A small image denoising autoencoder, trained from scratch.
Training: soap at rate 0.0032, 5800 steps, batches of 128.
Data: trained on aerial photos of the United States (SatlasPretrain), 7.3 epochs.
Rows from expert 0 of block 12 of the encoder, named by matrix and row number. Rows with one number belong to one neuron. Each number is 50 + 10 x the weight over the matrix's rms, rounded and kept within 0 to 99. All counts start at 0.
# up: expert up (encoder.blocks.12.mlp.up, 32x96x192), inputs 0-191
# down: expert down (encoder.blocks.12.mlp.down, 32x192x96, transposed), outputs 0-191
up.72:59 43 43 46 51 57 44 50 50 58 72 23 68 56 53 63 44 50 62 50 56 52 61 52 55 51 48 49 58 34 55 53 42 51 41 37 44 60 58 49 51 51 40 32 53 46 40 54 54 45 34 37 49 35 60 54 60 57 44 57 36 36 48 55 46 55 66 41 66 48 50 58 50 53 48 38 49 48 35 52 52 53 34 45 50 33 31 41 49 46 49 60 59 55 37 39 45 48 36 45 53 32 45 58 50 40 47 53 51 59 48 42 72 53 56 52 63 37 45 47 61 64 39 56 35 40 59 49 31 24 45 53 58 51 64 56 47 51 53 51 58 52 56 35 50 71 49 61 60 39 48 33 65 45 57 44 59 57 57 58 42 33 49 49 40 44 53 52 43 47 42 38 31 39 54 59 46 38 70 41 44 21 64 49 56 52 41 53 54 63 44 27
down.72:45 47 63 67 42 71 56 54 34 72 61 27 72 37 53 56 39 62 51 49 51 39 54 69 49 63 71 58 40 56 47 65 43 45 57 50 37 50 70 41 39 56 59 57 45 39 67 48 51 51 57 53 60 39 51 47 70 62 61 61 50 43 39 49 63 45 46 59 60 53 42 30 45 51 55 73 52 50 59 44 42 60 36 58 53 59 59 47 55 48 55 38 49 53 38 54 39 69 47 47 50 43 43 36 31 52 42 44 59 45 57 51 61 41 53 51 58 71 44 44 64 57 57 56 57 43 40 23 27 66 63 55 55 42 43 59 37 46 52 56 40 62 47 42 39 51 62 54 58 44 54 47 59 43 59 70 53 70 48 70 59 49 63 55 40 40 55 40 35 49 53 52 50 54 47 46 51 48 51 49 42 48 62 51 56 38 54 42 56 47 40 47
up.73:46 59 45 54 58 45 61 40 46 38 58 51 51 65 37 48 69 52 53 45 43 55 48 57 77 67 40 54 58 49 53 65 35 51 59 54 45 55 56 41 53 56 37 46 35 56 38 56 47 46 36 47 41 54 51 49 51 52 44 31 34 51 41 60 55 53 50 40 68 33 48 19 60 62 49 61 44 54 44 37 30 48 54 30 58 60 36 36 47 32 54 44 54 32 55 60 27 36 52 37 52 70 53 56 47 58 42 35 50 41 36 58 47 48 59 53 42 42 47 46 51 47 49 45 60 44 58 32 53 48 52 56 44 51 65 59 66 40 55 48 64 37 48 36 50 48 52 47 24 43 44 58 47 61 49 48 52 72 40 59 43 77 40 39 52 48 44 60 51 54 50 59 54 53 53 45 44 33 45 65 45 60 49 55 53 70 59 53 55 54 61 41
down.73:42 41 36 53 33 48 32 29 50 49 37 41 35 43 57 46 53 49 35 52 47 67 34 43 58 44 62 58 46 35 45 52 52 32 54 60 61 44 55 46 53 66 48 43 55 56 42 55 42 60 58 68 52 64 49 33 60 51 41 43 54 61 36 29 42 67 47 40 64 53 48 44 48 58 53 55 46 71 54 42 42 48 56 45 54 67 19 54 44 44 47 65 64 41 58 56 53 50 50 35 46 40 41 48 56 44 57 46 56 38 43 60 60 57 57 45 43 37 36 48 57 54 55 38 50 53 55 46 45 54 47 53 43 61 55 45 53 41 42 45 46 37 57 44 54 60 45 59 31 56 49 53 51 76 55 35 54 46 52 61 51 50 37 49 57 54 71 81 27 38 39 43 57 50 56 54 67 51 77 43 54 59 39 43 51 50 55 49 68 56 45 48
up.74:51 47 42 60 43 54 39 43 35 39 64 55 51 50 61 57 46 63 56 60 49 57 46 58 44 59 48 54 61 47 62 56 53 50 52 55 41 48 57 40 48 53 47 42 36 47 49 56 52 49 55 49 40 58 50 64 47 59 48 55 48 57 45 51 36 59 42 48 65 40 57 41 53 42 55 58 53 44 49 40 55 46 48 54 42 43 46 49 48 39 49 56 34 40 51 53 45 54 58 41 47 42 50 48 36 55 58 50 51 47 44 44 56 54 42 49 51 42 41 49 55 53 47 62 51 58 58 53 45 45 45 52 51 48 59 65 38 59 43 44 52 48 49 59 53 51 47 52 29 47 54 57 52 52 46 48 61 44 60 57 37 46 46 41 54 56 51 48 45 36 42 36 42 60 36 60 47 41 50 50 52 37 58 39 62 41 42 37 45 51 42 43
down.74:61 64 60 46 62 50 39 61 49 52 52 38 41 66 41 58 42 43 62 59 55 60 37 50 44 73 48 74 54 46 43 44 57 51 60 55 46 56 61 47 62 55 60 67 47 48 46 57 43 49 36 58 43 41 41 67 50 45 54 43 69 45 39 44 49 61 47 55 43 31 49 44 71 55 55 47 42 72 51 47 24 49 50 49 43 47 34 53 60 58 42 45 47 52 63 59 46 51 48 45 36 50 61 45 52 46 59 58 44 50 58 56 52 46 49 61 50 50 40 41 37 46 48 57 46 57 55 62 53 59 52 33 52 50 57 41 48 46 39 51 51 41 58 62 42 36 47 49 53 48 52 46 50 56 65 51 49 36 34 50 25 50 57 53 45 52 43 48 49 43 58 47 44 44 44 44 36 50 52 54 41 49 48 49 45 35 63 56 39 38 33 33
up.75:43 38 28 57 46 61 46 61 45 36 52 65 62 47 45 42 30 49 45 57 36 43 59 53 51 40 57 61 65 36 62 56 51 53 51 56 73 40 50 53 44 46 52 56 45 43 48 48 46 39 48 55 47 47 54 51 44 38 56 57 44 41 59 52 57 43 62 41 51 54 50 54 59 50 40 48 44 48 49 45 43 51 44 53 50 56 65 46 61 52 49 51 69 50 49 40 41 55 38 32 43 39 46 21 41 52 53 51 57 48 59 54 59 50 56 44 43 48 56 48 59 44 54 56 45 50 42 53 67 36 55 52 64 52 45 65 54 57 42 45 58 51 42 42 48 58 55 52 55 67 54 53 64 50 48 55 50 60 66 48 48 41 52 51 59 58 45 39 50 54 37 46 55 52 42 48 59 51 38 65 67 50 63 54 47 50 46 53 44 57 63 60
down.75:50 50 51 33 45 57 41 49 34 50 44 61 33 56 46 57 43 40 47 64 46 53 59 61 43 61 41 44 38 58 57 53 66 55 53 30 52 59 30 56 45 48 49 55 42 57 52 54 37 45 44 45 52 57 47 57 56 51 55 47 40 72 46 31 37 52 49 43 44 51 44 60 35 51 37 53 54 59 54 50 31 49 41 54 34 35 65 45 50 64 50 42 54 62 41 45 59 51 46 57 44 57 51 58 56 50 40 71 44 43 52 46 36 47 35 47 56 38 47 63 44 43 52 54 50 57 57 44 63 51 50 41 63 51 45 42 56 47 64 35 57 58 32 61 57 54 39 45 54 37 47 40 64 36 44 51 35 45 36 53 46 45 46 67 55 66 37 50 54 78 44 53 43 45 52 68 53 44 43 41 52 68 62 33 49 51 54 46 39 50 53 50
up.76:54 48 46 44 47 51 45 58 48 44 54 63 55 49 48 37 50 54 57 48 49 46 48 39 62 51 48 49 41 65 38 39 61 59 61 45 53 46 59 64 55 49 42 47 53 53 58 39 46 41 45 49 44 51 53 48 50 41 52 57 45 42 57 50 40 57 38 51 38 57 47 52 60 58 49 52 50 49 53 41 43 57 49 50 52 55 52 52 52 43 46 56 46 45 50 40 38 46 54 53 42 53 50 49 42 44 44 51 51 48 52 48 43 48 52 48 50 55 57 44 42 46 49 41 48 54 42 41 49 63 55 49 47 56 48 60 43 58 48 43 54 51 55 53 45 48 53 54 41 46 48 52 37 47 51 47 52 45 42 50 54 54 40 50 52 47 47 57 60 54 56 49 46 47 59 58 46 47 53 48 40 51 52 43 53 40 42 50 45 45 53 45
down.76:50 34 55 45 59 46 42 46 44 36 46 42 49 47 29 52 59 47 63 37 51 44 57 42 63 37 35 55 60 56 52 53 49 40 46 53 41 45 44 50 53 41 56 47 64 47 46 56 44 51 41 54 50 71 51 46 52 50 56 58 54 59 40 41 49 52 43 56 53 47 42 47 44 35 54 48 45 52 38 58 50 38 64 59 55 42 37 55 65 52 40 47 49 56 65 50 53 39 43 54 49 50 55 66 59 38 44 45 44 65 39 45 55 53 39 56 48 50 52 56 46 54 39 43 51 41 46 49 52 40 52 57 44 60 48 45 63 38 58 46 56 48 54 51 49 45 55 40 42 56 59 44 62 53 41 50 52 68 32 47 59 41 58 55 49 57 53 54 40 43 40 51 63 54 56 43 57 57 60 57 53 42 50 50 60 61 58 37 55 40 54 58
up.77:52 44 48 48 48 50 49 49 64 55 35 41 62 53 45 61 50 42 40 57 48 36 38 48 49 38 65 50 29 51 46 44 53 56 38 58 57 57 48 56 57 45 52 58 59 56 38 65 57 58 68 52 36 51 50 48 41 56 55 42 50 73 44 46 51 52 65 51 55 36 58 42 48 34 50 50 69 44 46 50 45 47 51 44 34 52 44 50 54 49 39 61 74 50 56 52 38 50 41 65 45 52 46 49 62 45 52 41 38 59 47 53 35 44 50 52 51 58 60 34 47 63 52 63 51 40 57 56 56 59 54 47 49 42 46 47 48 50 57 57 60 57 45 49 43 43 61 62 34 40 46 51 47 49 64 46 67 48 61 38 51 58 62 43 45 51 48 56 32 36 38 56 37 64 35 71 49 49 59 48 60 36 56 46 43 44 45 36 52 47 39 52
down.77:64 49 56 51 54 50 40 43 35 57 32 56 46 57 33 57 46 58 52 40 39 52 66 44 59 60 55 50 48 45 55 49 51 45 59 54 59 52 49 34 53 61 58 62 38 55 52 46 53 55 55 51 54 40 57 72 49 57 33 33 52 41 42 49 43 55 52 28 59 37 65 46 38 56 54 46 39 49 51 44 42 66 55 52 65 49 57 43 45 38 56 40 51 42 47 59 57 52 56 52 59 35 45 47 59 52 38 50 53 54 49 63 43 38 53 51 34 45 59 29 53 53 48 51 56 43 45 30 40 26 42 51 51 52 49 49 34 46 40 51 40 45 43 60 58 44 53 54 55 50 55 37 37 44 47 46 50 65 62 28 59 44 40 60 43 31 40 67 50 46 54 66 53 39 66 53 42 48 56 58 35 46 33 49 34 51 68 64 54 42 50 76
up.78:53 43 51 44 43 44 48 44 50 60 59 54 41 49 45 55 50 46 51 41 47 45 69 34 57 45 50 45 50 42 49 46 51 46 47 59 59 52 51 50 57 39 58 49 61 39 45 46 67 60 37 61 62 57 58 50 45 49 47 48 63 53 45 40 54 49 49 49 54 51 44 56 47 59 56 40 43 54 60 54 63 59 46 58 52 49 41 51 63 48 41 58 61 54 50 47 50 53 52 46 55 55 45 36 62 47 54 68 47 58 54 49 47 43 49 50 63 49 56 53 58 41 56 48 39 67 49 45 50 51 46 58 50 39 58 58 39 38 39 52 51 52 36 57 54 50 51 51 46 54 44 46 52 48 43 49 56 40 65 52 45 42 58 54 61 43 53 49 44 28 48 46 43 47 49 45 40 54 45 45 50 56 55 47 53 37 46 61 55 51 32 50
down.78:47 54 57 59 63 43 50 52 61 51 55 45 55 44 51 53 48 52 66 44 67 58 53 53 49 57 60 48 59 49 48 43 44 75 32 46 61 43 48 43 59 39 52 53 53 47 33 44 45 43 48 50 65 43 46 53 70 52 40 48 28 38 46 37 42 53 52 50 49 66 55 47 46 61 50 44 43 32 39 52 47 41 41 43 35 46 56 55 43 42 40 40 38 45 52 43 52 44 48 52 45 45 55 42 51 66 56 37 46 61 34 58 45 63 55 41 59 50 61 27 45 31 46 52 48 38 40 60 62 34 56 53 62 58 47 44 54 47 42 45 53 58 53 52 57 63 58 42 61 52 26 59 56 44 52 42 57 60 37 31 50 57 53 37 49 47 43 67 55 58 52 47 55 54 53 55 47 49 50 54 42 51 40 59 55 60 51 43 42 50 58 48
up.79:47 39 47 41 55 33 48 44 45 41 55 38 61 49 51 48 45 59 58 54 42 55 55 47 44 72 53 50 56 38 41 50 52 40 60 48 64 63 48 55 67 52 58 36 50 46 29 46 62 60 52 54 64 49 62 52 62 41 46 50 56 53 52 49 41 47 57 45 48 53 44 52 42 46 46 46 49 60 46 48 55 45 50 66 58 52 53 46 61 52 59 51 46 52 37 46 58 38 41 46 51 61 60 42 50 48 61 53 61 34 48 59 47 37 48 42 44 57 46 40 49 48 42 45 54 53 56 58 49 56 46 53 57 46 43 52 57 65 52 48 59 46 48 46 62 46 23 54 37 50 57 38 55 41 52 59 49 44 52 57 45 64 52 46 59 55 60 42 48 44 42 42 41 60 47 49 39 46 43 51 48 40 64 53 67 43 51 33 55 61 39 75
down.79:50 53 67 65 56 63 46 53 60 49 52 58 60 47 49 46 58 59 46 44 47 50 42 34 34 49 45 39 50 53 54 55 58 70 60 56 61 49 37 39 44 40 52 66 64 42 49 35 42 44 46 48 60 71 47 59 42 50 57 57 36 42 45 22 58 60 42 52 40 34 22 40 61 55 49 52 37 56 61 41 51 42 42 54 49 41 61 54 44 71 50 50 44 57 45 42 63 55 32 55 50 54 44 47 34 51 46 44 39 39 52 51 56 45 51 48 51 44 47 42 63 60 50 68 50 54 68 32 43 43 63 52 51 44 61 57 51 50 48 49 50 51 59 37 43 56 55 59 67 57 43 50 52 52 44 55 40 43 49 31 43 45 55 50 41 51 42 52 57 50 42 70 40 56 39 56 49 39 42 49 58 66 55 41 45 57 65 43 49 58 51 35
up.80:57 52 41 39 58 58 58 58 43 48 43 63 53 36 47 49 49 27 38 42 43 42 49 43 51 43 53 47 49 67 53 49 59 47 63 58 57 43 60 56 49 70 34 54 53 40 59 28 50 47 42 45 37 39 55 51 39 46 54 50 55 59 45 41 53 55 51 49 23 26 39 56 50 48 50 48 46 54 74 57 37 63 48 57 54 56 74 60 43 52 47 61 46 52 41 50 58 32 48 63 32 44 53 13 59 41 48 52 55 40 50 42 62 48 47 35 41 48 29 60 55 39 55 51 55 77 35 62 45 53 49 53 57 54 56 41 47 49 46 40 33 57 36 56 41 49 55 42 26 67 55 32 35 47 55 58 42 47 60 42 60 47 50 67 58 48 47 47 32 62 44 33 47 35 54 52 44 60 41 39 41 68 51 46 51 36 50 68 50 45 45 61
down.80:64 47 47 55 64 44 45 57 57 46 57 38 60 62 35 50 58 44 50 69 54 51 40 40 60 42 44 41 79 54 49 32 61 53 55 61 67 48 29 59 66 38 47 51 59 51 48 61 53 37 47 51 57 52 29 30 77 41 53 52 33 36 50 33 47 39 51 52 56 57 37 59 35 49 47 53 48 59 59 51 56 34 40 55 54 55 58 51 53 57 48 27 54 52 48 53 53 60 43 54 60 62 53 47 44 45 39 44 45 56 39 41 46 64 40 34 46 34 59 53 47 56 57 63 42 53 50 56 63 39 63 52 54 43 44 65 36 57 64 20 67 25 49 54 45 60 31 45 61 62 41 41 53 49 55 44 62 54 26 56 51 60 63 57 56 45 50 48 48 50 57 61 63 38 58 53 46 48 51 40 55 54 47 40 51 62 53 51 65 61 60 45
up.81:56 24 51 35 24 42 67 57 51 58 49 58 51 62 36 57 59 59 46 41 38 58 57 39 40 52 34 44 59 36 46 47 38 45 61 66 40 43 66 50 49 46 44 60 36 36 68 46 55 48 46 45 37 60 50 61 68 51 41 53 41 43 61 44 43 31 57 39 46 43 50 64 53 36 38 42 45 37 30 56 35 27 51 61 40 61 53 39 42 49 31 41 42 47 44 61 49 37 52 51 53 57 49 71 66 45 40 39 41 34 33 36 37 55 48 65 59 48 47 54 46 36 50 56 56 52 68 47 44 59 28 52 46 51 43 43 50 63 57 44 50 58 45 37 36 52 31 66 22 30 53 49 66 53 50 48 48 55 50 61 44 56 49 52 76 58 56 50 40 51 48 40 21 57 42 63 52 37 54 56 34 34 38 46 38 50 46 43 66 60 68 52
down.81:29 51 65 64 47 43 39 33 40 47 44 51 56 46 57 51 60 60 46 61 58 54 48 52 53 59 48 54 57 50 78 50 46 67 41 24 56 64 49 71 40 33 61 65 62 50 60 59 36 43 58 70 47 64 63 46 57 68 50 38 54 37 52 58 58 56 32 50 46 47 42 31 58 31 49 56 35 40 38 45 80 52 58 61 50 42 45 33 62 43 58 44 69 49 39 55 44 47 44 43 30 59 61 37 51 45 34 40 51 45 48 50 57 51 63 55 40 47 48 35 47 56 64 68 60 48 51 38 48 38 38 52 50 61 49 42 44 53 57 40 52 56 56 44 61 58 46 40 39 37 60 54 65 62 34 59 72 51 56 41 55 37 52 30 49 55 49 56 64 52 56 53 80 48 48 28 47 48 40 44 35 57 53 59 59 43 59 58 57 52 41 33
up.82:40 67 46 49 60 51 73 73 37 42 29 62 50 33 66 45 66 42 31 53 44 63 64 46 65 68 58 50 47 56 65 33 41 61 68 32 65 36 52 58 50 29 50 45 51 46 54 59 49 40 35 59 33 50 39 35 60 45 44 34 41 51 57 40 40 41 25 45 50 39 21 45 43 62 45 61 30 77 47 20 40 64 34 38 75 60 46 43 50 41 62 48 46 51 55 40 15 42 44 49 46 69 56 42 46 50 37 33 55 66 51 58 74 65 61 42 41 51 49 49 44 37 39 49 51 44 47 13 22 47 41 45 60 42 41 34 60 51 61 37 50 65 46 48 76 60 40 35 34 32 40 53 35 49 38 65 58 68 47 53 50 45 45 26 45 56 51 51 48 57 48 42 57 36 26 41 45 35 66 30 32 38 55 57 42 59 49 36 53 44 61 27
down.82:49 33 65 79 54 41 41 49 56 43 62 52 54 43 51 39 66 53 57 38 26 39 46 55 40 37 57 47 50 59 52 56 74 45 30 50 38 75 72 47 49 64 46 31 45 62 57 65 39 52 49 49 47 63 58 53 69 64 56 40 62 59 72 42 40 59 49 57 40 76 70 46 41 67 46 63 45 48 39 53 54 56 63 53 13 29 50 57 65 33 60 52 38 50 46 64 59 52 54 60 70 48 63 67 45 57 51 60 50 28 43 36 38 51 50 56 36 51 56 52 60 42 66 46 43 55 51 42 63 45 48 58 52 49 55 50 51 36 46 63 52 46 42 40 16 69 50 70 00 53 72 39 56 62 61 54 60 52 57 55 45 60 51 51 68 48 35 49 05 53 42 51 23 39 42 71 46 46 53 57 57 62 48 41 41 51 52 43 64 57 28 69
up.83:25 43 55 51 51 43 51 47 44 56 65 42 66 56 61 55 50 48 58 51 59 55 42 42 44 50 51 49 55 58 46 48 53 50 45 43 53 43 51 48 59 57 48 44 57 39 52 46 60 62 54 54 64 53 49 56 49 41 48 44 46 57 47 54 60 57 50 49 47 41 48 48 50 31 57 55 49 46 41 52 47 32 65 38 41 54 54 44 48 52 53 46 45 46 46 59 49 30 44 52 45 59 57 47 58 44 45 43 49 49 47 47 51 42 56 60 54 62 46 53 47 49 55 53 61 54 55 38 40 53 39 61 50 47 51 48 47 62 51 58 55 51 46 49 60 54 50 55 47 52 51 46 51 45 41 45 39 48 60 63 48 59 44 52 46 55 56 50 55 57 47 45 34 54 50 46 58 47 45 60 41 54 49 53 52 54 30 37 56 55 49 57
down.83:38 48 59 62 39 58 50 52 54 62 47 65 50 64 48 49 46 52 56 56 52 44 50 44 60 56 51 64 54 43 55 50 59 55 43 53 39 53 36 60 45 34 42 45 58 54 47 43 53 59 46 40 37 32 52 42 45 36 31 47 44 50 44 64 67 33 51 41 50 41 59 50 54 56 63 47 59 42 47 45 42 60 43 67 50 49 47 41 58 42 66 55 51 46 58 45 57 60 61 33 55 59 52 42 62 42 44 67 60 41 38 48 51 38 52 35 49 57 49 35 57 50 52 54 62 50 58 60 43 43 43 33 50 69 55 66 56 46 52 61 53 46 47 51 59 49 55 49 35 61 57 54 43 57 44 54 53 63 60 44 48 63 48 60 55 40 49 60 44 37 46 43 58 37 55 44 58 43 38 61 35 55 43 51 51 45 54 54 54 42 39 39
up.84:28 48 62 44 49 30 61 33 41 50 52 48 54 34 43 50 66 50 55 49 48 60 37 44 63 64 59 45 44 52 47 59 41 54 50 48 43 52 42 37 43 56 60 44 49 40 51 60 62 42 34 62 41 41 49 60 56 56 43 50 42 57 51 63 31 49 50 58 49 53 52 38 35 36 28 50 45 47 52 46 40 40 50 40 37 57 54 47 48 49 51 66 46 43 62 64 44 53 56 45 57 56 46 58 36 39 53 31 39 54 52 67 39 51 42 61 67 41 43 47 46 56 51 38 55 61 59 53 60 54 34 48 52 53 65 53 69 46 42 52 50 60 42 46 74 52 54 47 36 38 43 49 58 50 40 46 56 60 36 49 49 61 35 27 51 47 55 54 53 55 39 57 46 39 56 66 35 55 58 49 44 50 65 49 38 46 43 38 56 53 54 60
down.84:46 39 40 39 39 54 58 60 70 55 33 52 63 36 50 52 38 57 55 37 31 41 49 41 50 58 65 47 64 58 50 41 50 50 47 49 45 52 45 36 46 44 63 46 36 42 42 61 33 46 45 75 44 58 57 54 37 51 75 48 63 46 69 39 49 27 53 53 51 48 54 49 53 64 34 53 45 50 37 40 31 49 51 49 53 65 53 52 58 33 60 48 70 34 50 59 37 54 66 55 65 54 55 42 47 49 50 45 65 56 48 50 51 57 58 37 39 30 46 49 42 50 58 56 53 55 56 35 39 59 56 48 40 53 47 61 47 59 31 57 61 45 55 56 46 46 53 47 27 41 46 42 48 59 51 49 62 60 42 54 59 53 34 48 54 52 47 59 35 42 29 70 61 56 58 44 51 47 56 35 52 64 57 49 64 50 62 41 46 53 58 47
up.85:38 46 60 52 40 51 39 49 31 56 63 57 51 54 42 56 51 58 43 42 52 45 57 51 52 56 56 36 65 44 55 44 52 58 42 41 55 49 46 38 53 45 54 48 44 46 48 51 50 48 53 56 61 63 63 55 39 42 50 54 45 59 50 31 46 56 49 47 57 43 37 42 63 53 42 44 58 58 48 44 47 51 40 38 45 41 49 54 58 55 48 44 55 45 43 37 53 57 48 39 45 59 55 47 54 58 54 60 53 38 64 52 52 54 60 46 45 47 48 59 46 58 39 46 55 64 46 44 50 54 52 48 41 43 60 76 52 53 38 57 47 43 48 62 65 42 54 57 36 43 37 54 49 39 46 48 57 45 42 39 55 56 59 34 58 42 59 38 49 51 49 53 50 57 48 46 41 45 41 47 54 59 64 41 47 51 56 45 54 53 45 56
down.85:54 50 59 58 33 54 60 40 63 45 55 41 59 54 46 42 59 53 48 48 70 40 60 47 45 63 27 46 63 40 67 62 29 54 34 64 53 43 47 39 63 41 49 35 63 49 33 47 37 29 48 48 67 35 53 40 50 48 45 48 52 38 46 40 48 42 46 48 47 66 44 41 70 51 30 41 32 41 61 52 51 39 45 37 39 66 58 43 61 44 41 51 58 42 49 56 50 60 38 44 37 58 50 47 39 47 44 35 32 47 50 57 54 55 43 47 38 31 34 47 41 35 58 51 49 37 45 47 53 45 46 46 68 39 54 52 63 56 46 49 56 59 42 40 60 53 56 64 61 52 31 56 62 45 35 31 51 51 33 39 40 48 48 42 38 63 48 50 67 43 51 57 45 54 42 57 49 39 44 47 53 46 69 51 45 61 44 44 52 50 47 39
up.86:46 53 43 50 65 57 63 55 64 46 44 63 71 47 47 45 61 39 52 55 48 53 54 18 56 30 56 42 44 72 61 38 59 55 30 48 59 59 50 56 63 40 58 44 57 51 51 61 54 57 55 52 48 49 53 50 42 49 62 36 46 48 46 38 57 40 53 45 32 55 26 47 46 50 63 49 40 53 47 56 50 50 54 57 53 62 71 58 58 51 53 42 55 49 58 50 50 29 36 42 31 60 62 44 65 45 46 51 40 72 45 49 42 41 73 42 38 48 47 62 39 42 49 38 48 50 54 51 43 58 43 54 63 47 54 40 53 58 57 51 45 53 53 56 73 44 39 65 35 58 47 69 50 52 37 48 52 50 36 42 57 52 41 47 58 33 54 48 60 56 50 72 38 62 49 46 49 59 52 45 34 51 53 50 45 42 38 41 50 39 42 57
down.86:45 43 62 66 57 48 37 52 52 50 52 64 57 44 50 38 63 44 52 44 50 47 57 40 49 39 41 42 54 52 56 36 62 60 46 59 71 62 46 54 45 51 46 33 50 63 51 38 45 52 45 43 54 42 56 36 46 61 35 47 35 35 44 43 48 37 46 56 50 61 63 49 63 46 52 48 48 61 57 56 51 67 58 57 41 60 75 51 54 46 36 44 64 62 39 64 54 70 32 53 42 72 58 61 71 46 49 52 49 53 49 46 38 58 49 64 37 45 55 62 53 29 53 59 45 30 47 46 60 48 67 46 39 56 68 51 50 41 71 54 42 59 57 47 50 63 44 56 43 60 46 44 54 47 22 46 56 53 43 58 40 42 42 33 61 53 42 49 46 45 41 57 42 56 53 48 49 42 55 50 48 47 51 54 38 41 55 49 51 52 68 51
up.87:39 50 43 56 53 59 53 58 49 40 51 54 45 48 51 33 46 61 53 46 52 56 59 34 49 50 57 50 69 48 60 55 60 57 54 46 64 57 46 51 52 46 53 48 58 44 54 46 59 31 47 43 42 42 53 50 30 44 63 48 48 44 56 54 48 46 48 52 45 44 37 50 53 40 54 57 50 41 39 45 40 47 54 55 50 55 58 48 43 44 45 60 31 60 34 57 67 40 61 44 41 39 62 34 44 46 46 49 56 56 46 42 59 52 47 55 55 51 46 54 53 51 50 51 41 47 44 54 43 53 63 55 61 39 45 56 44 69 50 43 51 57 47 54 59 42 52 45 62 59 63 47 44 47 50 51 59 47 52 51 53 48 41 51 54 48 42 37 47 56 44 41 46 41 43 46 49 43 55 52 47 61 45 59 54 38 43 37 39 49 53 42
down.87:38 56 44 55 52 45 32 45 50 35 57 34 48 41 37 40 53 57 43 63 53 46 55 50 39 43 43 56 48 51 62 50 42 60 45 42 51 54 52 49 45 36 50 56 51 50 44 49 53 45 54 51 38 48 56 47 45 50 38 46 45 52 48 54 58 57 60 41 46 50 46 53 40 71 57 33 52 44 50 62 63 37 66 55 39 39 57 42 55 61 49 48 54 55 54 60 37 49 45 60 48 50 64 53 56 52 54 55 40 43 47 47 49 49 61 59 53 40 54 53 66 30 39 45 56 58 62 65 52 51 55 50 52 35 66 57 56 56 55 47 57 37 52 37 27 37 40 53 22 39 26 47 70 50 57 53 36 55 52 40 42 64 47 69 56 47 44 37 39 55 43 38 48 47 41 54 49 53 37 39 61 45 63 40 51 53 44 59 55 54 47 52
up.88:48 51 46 73 76 59 76 92 59 35 35 98 58 47 56 18 64 56 46 61 62 61 53 28 67 60 76 60 71 63 68 42 55 54 60 53 86 61 53 44 56 51 33 49 46 40 80 36 33 41 35 34 28 39 49 53 58 26 75 18 14 43 81 45 48 42 61 41 18 40 34 49 51 50 62 83 57 68 39 76 31 41 43 41 76 67 79 47 49 64 80 58 38 50 52 63 61 45 39 52 24 61 73 25 60 57 25 28 37 59 30 40 44 63 39 37 29 47 41 49 32 33 57 35 55 40 45 41 66 29 52 57 62 49 77 28 50 62 63 29 63 53 38 58 65 57 54 36 45 62 70 75 54 48 37 56 61 52 52 34 57 48 48 43 70 69 43 51 77 73 30 54 67 63 36 45 71 67 52 33 42 60 41 52 36 57 63 64 54 81 52 61
down.88:49 35 44 68 35 26 33 48 49 50 51 67 40 48 53 44 71 62 32 59 43 42 60 26 28 21 35 48 46 48 66 28 72 33 62 46 49 64 38 52 40 42 64 48 22 71 58 53 58 52 54 48 53 66 35 45 45 45 58 32 60 35 58 24 70 69 54 39 36 62 54 61 37 77 45 32 68 65 57 63 52 31 77 42 53 28 65 27 61 85 63 45 66 69 23 77 43 53 42 56 43 50 58 57 58 57 28 52 22 23 22 59 37 60 38 50 48 46 56 66 72 35 54 47 26 42 74 37 58 44 40 55 42 54 42 48 32 57 64 36 44 35 37 39 28 45 49 50 00 51 31 41 71 57 33 56 38 40 50 60 38 43 74 57 81 49 49 53 06 35 59 40 41 49 80 44 61 46 58 41 45 52 79 47 49 52 46 69 62 51 46 72
up.89:46 37 49 43 37 49 44 43 43 50 64 70 66 51 39 55 31 60 65 66 50 51 47 77 46 66 57 63 41 44 47 61 59 44 58 47 62 55 63 49 48 45 44 51 33 59 40 35 40 51 53 55 52 48 39 42 69 46 45 67 46 52 62 62 31 46 53 66 52 41 42 24 31 36 25 46 49 61 34 46 37 63 35 30 50 52 48 52 59 67 56 40 59 53 35 42 41 44 49 52 47 26 48 59 51 46 35 49 55 30 49 61 54 44 43 41 47 55 48 55 41 69 56 52 56 38 38 43 62 50 65 38 41 60 45 52 34 51 57 40 52 51 45 62 78 57 42 67 70 48 41 44 47 34 50 57 47 62 41 48 43 55 49 51 55 47 31 48 52 68 45 43 60 38 33 33 34 53 53 62 56 36 49 62 54 39 52 53 55 55 52 62
down.89:53 62 54 46 55 56 45 38 43 52 40 51 42 41 59 44 31 48 52 49 33 34 56 46 54 49 37 34 52 51 63 65 64 39 55 32 34 60 56 55 30 69 44 46 49 36 53 55 50 49 48 54 50 52 51 39 55 44 50 51 56 50 66 45 50 49 62 40 37 46 55 48 43 50 57 53 42 56 62 62 41 39 47 53 40 54 56 46 42 52 51 47 45 50 50 43 59 30 55 41 59 50 43 57 58 39 54 56 55 46 49 59 63 50 47 51 44 52 51 57 50 64 62 54 51 60 41 53 35 56 58 47 48 50 40 54 72 65 38 65 55 52 46 59 24 31 73 53 24 41 57 64 47 49 56 58 38 48 54 48 59 62 48 65 39 70 48 52 62 68 53 42 56 61 55 43 49 61 49 49 47 50 58 47 39 52 49 51 59 83 60 47